A small image captioner, trained from scratch: decoder width 128.
Rows from block 5 of the image encoder of a small image captioner, named by matrix and row number. Rows with one number belong to one neuron. Each number is 128 + 24 x the weight over its row's rms, rounded and kept within 0 to 255. All counts start at 0. Numbers have three digits each.
After each neuron's rows are labels from the 100 images, of 14848, where the neuron reaches its highest value: "colour at peak" is the nearest of a few named colours to the mean colour under the peak. Only what is clearly more common there than usual is listed. The data: photos of plants and fungi (iNaturalist).
# fc1: MLP up (encoder.blocks.5.mlp.fc1.weight, 1152x192), inputs 144-191
# fc2: MLP down (encoder.blocks.5.mlp.fc2.weight, 192x1152, transposed), outputs 144-191

fc1.715:144092149087123120159093147120118138105155133104120105141141113092157123131187143132175130107162140121113150139129141135171143123150149101128116
fc2.715:123147148130093134123132168130116150093153078109122107092160160139130125147150144115118135143133121106113144126111115102135156139114110152107204
colour at peak: grey

fc1.147:118120134111132131170144127129139075113106138071106154130124145126124111138124125115100094074138115134144140156177117104161150065131135132114174
fc2.147:147165139128137112122098121136114161120108172140116126137141112159138111141121138099109139161135096111141114088144142152095144160111138151186134
colour at peak: purple; pink

fc1.253:114106132127111151138132155119137117136149111123119115101158156106141142134148154132153107113113134111105099138110135099096135102150138164116162
fc2.253:120135147100125133124114163130094115100142137110140108114164139139148112182137162119136095123144125105105155119168172111159165109119142150119143
colour at peak: yellow; pink

fc1.188:147119131165104140167126145127122102111135095115092106088151110141159158129150118150111106122134112106139131138094128132122129119173113118125139
fc2.188:131131149100107110127121141140106162151128123089111092142134124120122127138151109105158109135154133133119128143139130148131135135167120132169196
colour at peak: brown

fc1.463:119110115108135131132160160122107091102117119102126124105137119140148121161156138110145120103136113105100115165168118101161139089114181132116132
fc2.463:125130128107108122183100102133145101099137159106115126131125115126164094095126144115099121130147136131142125085125157126106149130162085171126121
colour at peak: red

fc1.216:110092128121109135143152169088127093132131133116114125099144130122141145140128152124172105076118129125099102152127154093109140095138132151132123
fc2.216:128134158145121159102161141122111154111148103150128100116155152128100172136149118141162150193088151117116138121093107150115134139115106104126146
colour at peak: white; pink

fc1.395:119114128100107112159155151099118099070153118096126113111141108135161109152126176136122125080143116113097119087150166094159165134139136150097123
fc2.395:104120165108090138130142168121151107117159138107097087137157094111127128127132147144171101171129169116070113119119139116084155123167076164097153
colour at peak: cyan

fc1.90:169115102132160126178103092133130116126097133107113141129110151119161161169160130143154110109118141133152127183132141146164100092123161074114084
fc2.90:106141160122116150152167161123097140108140095089126131091156146136130128149123129107137150126130117112117174117137118136086154153146127121152186
colour at peak: black

fc1.445:145136121137140113124144155096107133136118142132134109118134074142126166156148116134172115120116113122107082181109073131148096083131171094127126
fc2.445:130124126128139127148099131130144141101115146082107119140138154128159117128120136128120138130128142129137173096169158132101143161123060151157121
colour at peak: green

fc1.752:136097092138116110154125117084134096100125149124107124110126103141157139154131153156137085068102115144128118119152152109130123128177115150138137
fc2.752:148142122146146152105099095165152124141104138116096144122127165136100134110141103152105098130134125118164155183122140142141112110162072129162172
colour at peak: white; pink

fc1.149:115123130139131148141154164111124106119118142118134136082146117148150135134115149144136085093105115132115107121139204126096120137185127118139119
fc2.149:123130117108100106090104122143135164151141130141152131163098115114115066080129126079095175130162125146134116092123110151165145136098120146152138
colour at peak: grey

fc1.565:153131133118106121144075142148105144100145157072141126105150173113136154118106128116106117121130149132108185131088133130126129090130100158164140
fc2.565:115144122138160135054172141123187144131130076181105137106102100119104125111122113148118096151138125134127083144149145139137128131116157136085144
colour at peak: yellow

fc1.363:148092119141104149124137147118145140136146108117095112126141127103127160120154122148164086120130151115094090143100095092093102130188114165105151
fc2.363:098119127130108131113103169105178130157124152102087124101137135126151119131092148140126111102105141133096119138115152105098123153166084131167157
colour at peak: grey

fc1.738:121100122117153150190159125096138095138106146112102141120123140120127142168122150132140128075108133123118151186145120093124140069098137135107099
fc2.738:180113084135112100115108115105135128152110143114075118133101116133147169154123114117143139119109145162131100128074111142115091126120081132164146
colour at peak: red

fc1.501:164119105139164124174093085134129114129103137096102140139122153114165162174159131143150112109125134132160127182126148146149103089129161081124087
fc2.501:104139171117124141160158155127101139111142101106128119103154143132135115149121132108148146131133108111112167124136127142085165160148123129150184
colour at peak: black

fc1.39:127144114122153137182120095151148090122106145127093168138127125132121123127116138114095108098142102117152130113156137091139154120127118172144144
fc2.39:135154109148114119084119129121154147108124133189118128103120124159138109119104140100090146148117112129130104083093161124102140150110075178144142
colour at peak: white; pink

fc1.741:125111130140140151147141153115103107096150104103157146092148142132141126169132140105128155104110142100125137129134111126130133111090214113076053
fc2.741:137140120141118111101102139107121158126137164101089098111141075160140156132117133149141118146100120135103081102087162146097120146143102137176129
colour at peak: black

fc1.326:127113135110152148181141143124123092108126119081119146110147175123127134162139147137129108089127134119128165187160132102145138094122144100103130
fc2.326:120119139132113131111126126133104118142120128102174133132126066101141120116138097113144119108114125126117126169118104147114108061131165158117095
colour at peak: red

fc1.628:129135138153103148171143144135127111083136101149147139083156113151132133136140128147109092108143102071136125133125141078163142119166134156098138
fc2.628:110108137114096116138156132123150135143160110147123120143109118110108109094106128135133141144130157146106115104095086116113137131106092172092158
colour at peak: black

fc1.7:124136123118142115172095112138091129130120161109161126135146101108148136149134128107164087142136136140113090147097134142103134089144158105153075
fc2.7:130124129114126139085100122126136121128128146139105153161130153132110112070117105131111131130129139126137121078154168139141123244085084156147157
colour at peak: grey

fc1.547:140118121131160128133117128132080110089106138071119158103124135142150142181133129111106145080132109127155138143135137141147121115095197089139084
fc2.547:106127122122113116128100132093146122094169132146147109127138085117170078126122165123137120106141133112092122134159110096142153148138138132105095
colour at peak: black

fc1.642:139121130098101101162086099094102134106127149128151119115154142126144144128120136118131082134114168136133152127107125116111149097152156147202125
fc2.642:116131115121154132103108145140155148144119092137115141138110123124115130080139119132118148089128133135137076118167155147143132210079094143104157
colour at peak: yellow

fc1.176:122096124105148122164132155100114083105117140099118136114134121144138120164153145109137106102145110106101124178162123098158133075123178131106117
fc2.176:127137127112108112171101114125133113103132152119115136132126121125172091101126135117090125127145130127144110080130173132119153138145110166133111
colour at peak: red

fc1.702:102126160085131133143153182129092105090137099088171138121157149123121105161139129103138135099150132103110148136188111111139159134116197133084112
fc2.702:103138167139095121141107142131117118114123156095083103122149083136152124143126120172144093160124104132102126105109145157104141146171073159149136
colour at peak: black; purple

fc1.123:130133142111117129137063118135109143128143183124131114134124098124134135111142122128142098142129137136126120182083151150107125096130160147172136
fc2.123:130139132127164139123169137141161117114098093204124144131114112132105119105122112136112128089136120137128100116170126129151117194089086129101149
colour at peak: grey

fc1.467:123129137067150115116098111113131106101138144108105115140159114117162130135142175122139133116151133110114115099169193099161173142137132120136095
fc2.467:151144080162170123191117083112168092120104171146078152128099103145152158157098147149093102083122107137159098105141162105142118111146126125120105
colour at peak: cyan

fc1.38:124126113131144134173137094140141090119115131114099164133126112116125107120122143118092110092137114126145126122150144097130154115137126172144138
fc2.38:128168126137129122084126133123171147110124149170089128106144133161117123138107157112107150151114110110116091087104181117089161143106078163147141
colour at peak: pink

fc1.561:159142140102162109124113149115109147101143115076105110117175127144160145146168162100140174125142127076118132127115170138107144130100174116139128
fc2.561:121144122148150134126157121130070108094106114146147137087107058167158160136116103137113098117107106121154090115164086120134119148130157115093104
colour at peak: green

fc1.18:149142130118115117188120120110107141121121151113169126122144107136137149136118123103146065128122135123129112118109121120126142110148169134122100
fc2.18:136112129113118113114086110126114119138135164134114148141117143109133117092129119129120131142133142112113124093142149130119143207133114136161150
colour at peak: grey

fc1.76:164122100145183149147149097137146093138106083109144150118131164127118166124132121124112114106119137121154118166139124087141099104145134097093070
fc2.76:106148167101126114115136146136077133114112147118142139133151126139129103147134148111140142134147086099122198141184109138127160113104151114160156
colour at peak: black

fc1.60:124099112140126142117165154092101114107145096097138141100122146127116171164122135112123191112096154122133156141092103104131105091075181107082091
fc2.60:185124110135128121098135108130102126121134130094112111132114103138123182144150097133143142154126149129148106096097108145156104137097120097105091
colour at peak: brown

fc1.166:105086132124112158175132150108143132109159116117128118093146129099139116135141147141143109109114138128108140142108174093123141117155133125107145
fc2.166:138125134118114118092090130141150133112137120129138133139134109118129097109142155127079126121161130108138141113155154098197162149103087126130109
colour at peak: pink

fc1.221:130115109106122114183153124107121084095120134106106136131128120130147109138123175117118115076154115120113130113158157107136146114138144159115113
fc2.221:135165137122129123151074104142178131107132145161091102135154101129163102137130152144116104150143121098122098096124187115122161158201072159140125
colour at peak: cyan; white

fc1.543:126101134146112149130136160102137125126152089123114104092166159122135150125152145134165116123112150105103097159088121107092113108135140155127145
fc2.543:118130168096119132091109169152088135110145130096158120125163147137134102164148141115138111131154118103114161131170161120152171111105152157125154
colour at peak: yellow

fc1.608:155124130073126116125176151111122135127133101090104118141137146123107148138138150071145172132153148105118100098139127100138141123084180119096139
fc2.608:140155122140152120091136124128105156122115131142131130136120144145113125128108138095111161173112123130145103107142079149119130141064147127152146
colour at peak: grey

fc1.657:151133119091161116128132104095118148104148127114114116141148104109135154138158164091145170125126142119130103096135185118150151123114161124107106
fc2.657:110159125128184129160093101138136083116103167168091159135121121144161130164108146143109104095132085125149097110174149128175137130097152101138104
colour at peak: grey

fc1.331:133143144116110097186115099120110140123141152114164107131143186125156159124106129100126085138130131112149168145095144118152154095120143162144117
fc2.331:149131131141155105104112133117166127084128076169135160158122135121102126113113090145101146128109128109128094126132179130141134211101145139121170
colour at peak: yellow

fc1.312:112113139123115134153155159104134071100133129121106128114144127136139123138112159129126085073131123115101132148163118074128159088130152170115126
fc2.312:115131122116095095147075140098170109126140182133085114124123095142140123110101154132137130125098135140099127139094161119095145097119093172173156
colour at peak: red; pink

fc1.707:116111141143129163149147167104126120096162105092189127105150108124126151118124132130139132125105153110109110091138145103108132121153158082079071
fc2.707:148127118113138115087120106141088155138121124107132129169108165108109120118149116088124165151135143147151130112158103179146128116063155121139156
colour at peak: brown

fc1.317:109095137132109155144140170108129118133154119106116120098159160117146123128140154126151114117121137115094110155102127107094140078131142161132170
fc2.317:125145156107139134132103149148098130100127130107146123113162130139162121174148154130123091109145111103134174121183179120162165124144141141122131
colour at peak: yellow

fc1.304:162122120136132133140134142090081131113164103101140105102143101141135156145152135104137149120128149091112105118123111077138111096088182139091096
fc2.304:126116131161083138109095150129133147099151122160135112102126108131140130118132112148115125145110129141129130107083178132131123154160072160139129
colour at peak: green

fc1.640:103100145098115152152142144128136121123163123119127116110165131097129115140141152141161107120125141109098131128132171088131144114164128115096159
fc2.640:162125108141110101095078107121136124082147133120099117125111084146170134127138131146092119121138135129144140097119141119176124159110081160132112
colour at peak: pink

fc1.448:112112116127142145179143140108148086119117148110105147129132131121116114139114151129116095050106126126120131148162133087126149086146136164134140
fc2.448:103142119136116115142110138101168132142116172135080124114121117145137135149094146151150113132077134141100111137101168127066129134157092135179155
colour at peak: pink

fc1.302:134126126116095107148042108107113158109160183107138128128129149128136132124130140133143126123125139113108165130090140131111131075133141156192158
fc2.302:131136119142144138104174142145163138122106088164129146134113102144106118108131122140124126097131126132145098118158134133157119191106112140080140
colour at peak: yellow

fc1.609:162126115139167129179110097129134111126097128102102138132123164116158156181168130125141114110137130134158142184131137147164106089122163082131094
fc2.609:103140166115118152147168155126096154121136106112124130093158132119140123155131133101153150126130109116114153129121113138082149152152135105146186
colour at peak: black

fc1.259:132127126101111106158053124105098140111147151088123128132146177117146138113120135134124132128152145120120180126102144132102151107134104173157143
fc2.259:118132118148166133076177151141174135139110078179126129124116105133103115127135114144129117137131135133138090121148145141154123154107128143081116
colour at peak: yellow

fc1.316:140112098141142141180153110118165099141135083099096136103127134103120128111125133132114103081109137125140110174129120067115123108178134142103147
fc2.316:076142165110122138152154143139108133127119165160134139131139111137120100137109146146140117149122091122109154110171149151107160167150109131119148
colour at peak: pink

fc1.508:174131109124176114165082094141148113126110149090102132131129147128165157164170143144146103118147125120149124191128174133166121098127160079128107
fc2.508:123144164111119153155149139138102160124130115138146132114155145119151117123140102096145125136141105115131147111145093147091159162174126124153157
colour at peak: black

fc1.135:150115106157159125137131153083087102089157099108159131098129128139127176168119146133123168086096138117130135133113095087118127112080193122099064
fc2.135:172122111120122108120117093114110144120147159119119095140136064123170168154146113131148125137144128128133089067112162155156098171153091104110095
colour at peak: black

fc1.512:154125126127145135156129111137106082108096110104141147115133179126154125155149131122117111090147095112149158178162122128159123095118171120110095
fc2.512:102127144109111114159130118110124106093158124158146117130134058113179094120121128158149107122129119105111133115134121119115128151150139153056104
colour at peak: black

fc1.373:104114143105118140138159170108122098102155130120131113093170140141128133169125174126152089115125130097096113129150152072121164108143134153111154
fc2.373:103132131117140117118147126107164116119157142154077115134133125128112131144107167164148133150106154138086088109106153126091149145130079146120135
colour at peak: yellow

fc1.230:134138139103110113158113135131126147116145119127173121142154153131153080133129178078117137089168099090121127112159116122179146125150168168111128
fc2.230:126103139099121134105199151115108144147149098098138107139123169096121144141126113104172163162126192143110130092125095132105124103067160109090167
colour at peak: cyan

fc1.137:116131128111141117150122124114134086089138151108108125131143120142157104149123183111123100095158103105106126100168177091147154133131149166116094
fc2.137:138118089119127119161123102110205116146134133128056120145109144099134124133104143157131112134121166146119120125085176104093127137162066167110139
colour at peak: cyan

fc1.414:119117126129094121178061106105106174117141167107140114108131134114152132109102137118132105126123138119129169130086146139112153098116111139163150
fc2.414:126134131151156130090146163153175144130113084166133143115104101142103118106133124151114135113124129134141094121156119129148128172106115142077135
colour at peak: yellow

fc1.1:152122124140145142174118100149103088115098118118142155122123173124147126146153124119120107099149087119165167188151127134164117085138170128099105
fc2.1:102128133119110121165121118104121127091151120157124114107146077130165125134105127157153110119119128132114148086115154132103123179170086173103132
colour at peak: black

fc1.378:126095119096136132145155151121110076111115122108129129101134110140136119159145146114132108102133113110106109181165121108165128083122189123110129
fc2.378:132120126109110114183089108126138111102124165109108127136129133126176094100124139121092133131142126123142125075130159132119145126147095166142108
colour at peak: red

fc1.364:136137131116110103189060111133123172100149154091141099123149165126147147130109126124133106129127154128117157120093122128143145066115130148167139
fc2.364:115125137146155133091161139145187135111127079197121158116106107144102118106110104136124137103138112134139084129155128138136110190110117129078150
colour at peak: yellow

fc1.237:129133116093163117156126109132125085118110149080139162134127155127148097126123150094111106077151112122134145156192131116165148099129174134129121
fc2.237:112151147135140147181146107154147105153103160183109130146140127134148131146112126141140089174132126116122083117127151156082147137134110126128087
colour at peak: purple

fc1.496:114110128111104132179046118111123161116144185116154116124132122119146124117116129115146098126127139132115161141073145130111129091139133146171145
fc2.496:135138127146156134105166145146154131111110094190129133116107120158099125107122121139117131099130124132129091120166129134158124197106108121087139
colour at peak: green

fc1.700:121109154092111112123116145124098144088136120094137113124150128117153125135178146109153141108163114113113162120146157126175139137132149121131141
fc2.700:117161172112112151140113162155153124098140095126114124112159155131131098131148144109123123167150112103115119149139141114120171128166103137126198
colour at peak: grey

fc1.750:118126137107143155159140155111094085101130126037144136106151158124143134154133137105137110111112134122130176163170143118111133092105172112123121
fc2.750:117121136149143122171151121136158103128134115211152129123118064126111123109118131170125094133135126121137089160148128116159125123142135139058062
colour at peak: black

fc1.461:148124120144145147160137120143108084118104099115148147118139191129153135144143140133123110106143110114152162183147115129144118106135163113096074
fc2.461:107129143119124104162091097112134128094157148153128111118134040136175113114115134160138106107129119121116129111134147127139118156179105144132118
colour at peak: black

fc1.751:104126140132148167155152156078087123105144139089132135092159117142165160188119151129152134113077116108107137131151131123107143098097175091129128
fc2.751:100163134127168136158105099164172072126083155152115162141120145143145104138109144173108073119137092126142142154165146142145136123151118121081099
colour at peak: brown

fc1.571:098089143122112133148170184090124097117140121107135107105138107118139118149133160126181109081120134123087094136126162097103144102150150136114126
fc2.571:134133145150129153088167134121114152103140098113125113098145153142101187155145117145159167179089151116135135103102128135127127125086114098116145
colour at peak: white; pink

fc1.158:123117138111128118154110133115076118117110111102124113092139126134170151170152124120162126103133107126126154172155106144128118146167144088142124
fc2.158:125169138093165112110103123163127159138107143132137148153137140128099089097120140070107153157171107118149125108176134136149173160108171117177132
colour at peak: black

fc1.163:107109142141104162143147171108116111133164101109125108091163161118143131130146149122158130118118137100093122157100121114095132088122140149122161
fc2.163:137145156114133132135082141151092135085131133101146112122162103138172120172157144126122107120151105102136166121171177127171163122133150144124125
colour at peak: yellow

fc1.645:119129111130138132182159125107158090103128125096098151122125129143119124123110167145096085084118131121126138128130158061120157105152130174113158
fc2.645:093179149137135124142119137127149125120108167133104135106157128175129112157090161124116125146108086108107113142131153127077162113114116148175142
colour at peak: pink

fc1.611:118118143115136152170153171114129083111122145072103138122148141135134126145125144124130081071119126114102134173191113089113149079147139135115134
fc2.611:133136122122100095106088130110116150129126172122097110134119098142173139164123130126144135149124120140109121103106163158100114138101117148166102
colour at peak: red

fc1.365:161119109102178109136126086105133141108128148115110118126134122117160136171168167108150128095157125124130110114158177100170130120121166103119101
fc2.365:114165151121146127150116118127089124126128137107094138133139119154136156153116134152143154167116116118126147141115095151096134127069140080138147
colour at peak: grey

fc1.47:162121107129173127178100092129139110128102140099103130132123154123173151173160135131151110117129127132153122185123152138145104094130170071119100
fc2.47:102141171112118143158166169125107141123142096114147120091162138125134116126126129093136150135136109107106159117133110131093165142153121138151190
colour at peak: black

fc1.598:133116120104099110186070110109105174089128166110133106121136179112141128122105124136142120130134150116123164143086141120142136092113123138179133
fc2.598:120123118156150151064145151143178138106114068197131145110090114144094135121111099148102136116126124139142088136156114112155116162111131126110150
colour at peak: yellow

fc1.457:133127136096148120174115102146137085107107143102104151140130133123134108139136145119121088085158098120132138144184146117173145107158143142132146
fc2.457:139165118146139110117115106139138135125114142179116131111126108170132112120110128113082120157126109107144111110128149127102129158109111158152130
colour at peak: purple

fc1.665:154123128156124123128102132103139130070148121141119103108150114138163121143165169142132125106139123111114122126106181128161140134147129116118089
fc2.665:115132105129131117092139124100095133092148126151141129091120104143161112163108149132124143095111115132117133077135178112160137166092145150079097
colour at peak: grey

fc1.200:137130106092146115118159146112085133116093127088180136106137146149142141166120138107148124108091098115139134167169130133132103109083163146108117
fc2.200:120125128119152111176205115107114122165104140126136142132129112125104121161114126118133141104116108135120092130136092118122122054130149102094136
colour at peak: brown

fc1.12:164123107146165119152097097129136132097122144094104132120137142136166155163155161154120099109133122103143125155118194113177114103120169072118084
fc2.12:119161152114132132164103122135124122133128157161151126131171122138136125089127117100146115144140099105123119100148091130094145136187109138149122
colour at peak: green

fc1.113:119159131120124114149129143152132131076141129092114097149155187130132131137119178161090113143147147106144179135151186160162138141092110172119103
fc2.113:103113141129166144102184114115132133144121105171146148101096089109105131129134103106141129124124108166123079146084107089140145056154149145125150
colour at peak: yellow

fc1.737:124100117098136115137095111111154096107142153131107119134138118104164133140148169143148118107132133126118104114132186098162151120144134153120087
fc2.737:145129078135148116161120080114168145168113166164086123150090098110145153115111125139152128140112150169135086111094108141117103132166119105143103
colour at peak: white; pink

fc1.446:158128105097136124170145124114132114095145111116142119110141128124128109138133174082127159099154128097129108095152125073165141110113172148073122
fc2.446:120126132126143129125170136112138108125139109111112140111121193129101152136102131119136152165096166135118190160118079111105126088070129117111158
colour at peak: cyan

fc1.521:139128130138132128124129128129119155159137140133144125127128105121140147156153123164163110118098127129119101219100100135150113086146176095120093
fc2.521:138144129139140122140108119128168134105114116123120124122123176135133135121095130129109146136120143125140162094157102132136134186113056150141159
colour at peak: green

fc1.616:108115135143128123144164177089084097116103119136157118107144090143129153144131116112156102103092103126112108173144074127120106098119166153110111
fc2.616:146124120115139114177110125122115142116123135052104134143123174116154113152132142123118144109139131130146165094161150142132142140116112100148099
colour at peak: brown; black

fc1.583:122129146082140116163113104115115131114119163126160115131146074135148145140141123117167083141127134124124095096148174127106115126159166124131077
fc2.583:127118126127136126096079119138130106131125171134124132149120128106142119083131119138104129157140139121134107086162194153143138208125086142165117
colour at peak: grey

fc1.646:133126124107158115124151131091119126107148114084117119106149138130139146160142173104144172089125133107109111105127151089131141103087182106095141
fc2.646:133134167090090113119105143146131151096160098106160098133141122119133109114154125100124164174172144102121180102129119114163140121100118150099152
colour at peak: grey

fc1.552:117125139125109108191080099101113145130142160110151127136152132104153147120110132109110100135130132136138135153089153109129139069128121129170139
fc2.552:134134126134148136114123143142162123114105074181124154142126145123104124102121134164112147110124139128131099123177132156145120186075094132079161
colour at peak: green

fc1.384:132113116100096123165045111125098173099147153087138119115134141129146127109122133111146127145125138127121184139086138132133126072126121152191155
fc2.384:132123127144143134096156148152182137121112065183124143121106093138092120122114120142107139093125121132155085123153125125135119174116120139074147
colour at peak: yellow

fc1.145:124143129128098132179067114135116160110155137089154095137131136140158147152135144154130093146133136133118168156099180130124133071107136148161153
fc2.145:130132136140149139097178143135170126123115071174141139134108103132106113110130104134111138102127112132143099123142124123142113161128119129059148
colour at peak: green

fc1.49:125116139103121117164051116110104161108161168093140102134150158122142116116107144123144104128127140140138179128104137135133151073113120152166137
fc2.49:119120136145158145088174151143175158120120068171129144126109097148099118121128120139106125108116111125148084128145127134134118161116120137086135
colour at peak: yellow

fc1.204:146126141119110108181055130106096169111139157092135112134158156128159143111106152131120123126133124128115178124114126120112153095113114137177143
fc2.204:107134117150151153081149148133183153124114056173130145104098107141108128131123120147113123105129114144138078119153116121137114161115120133100156
colour at peak: yellow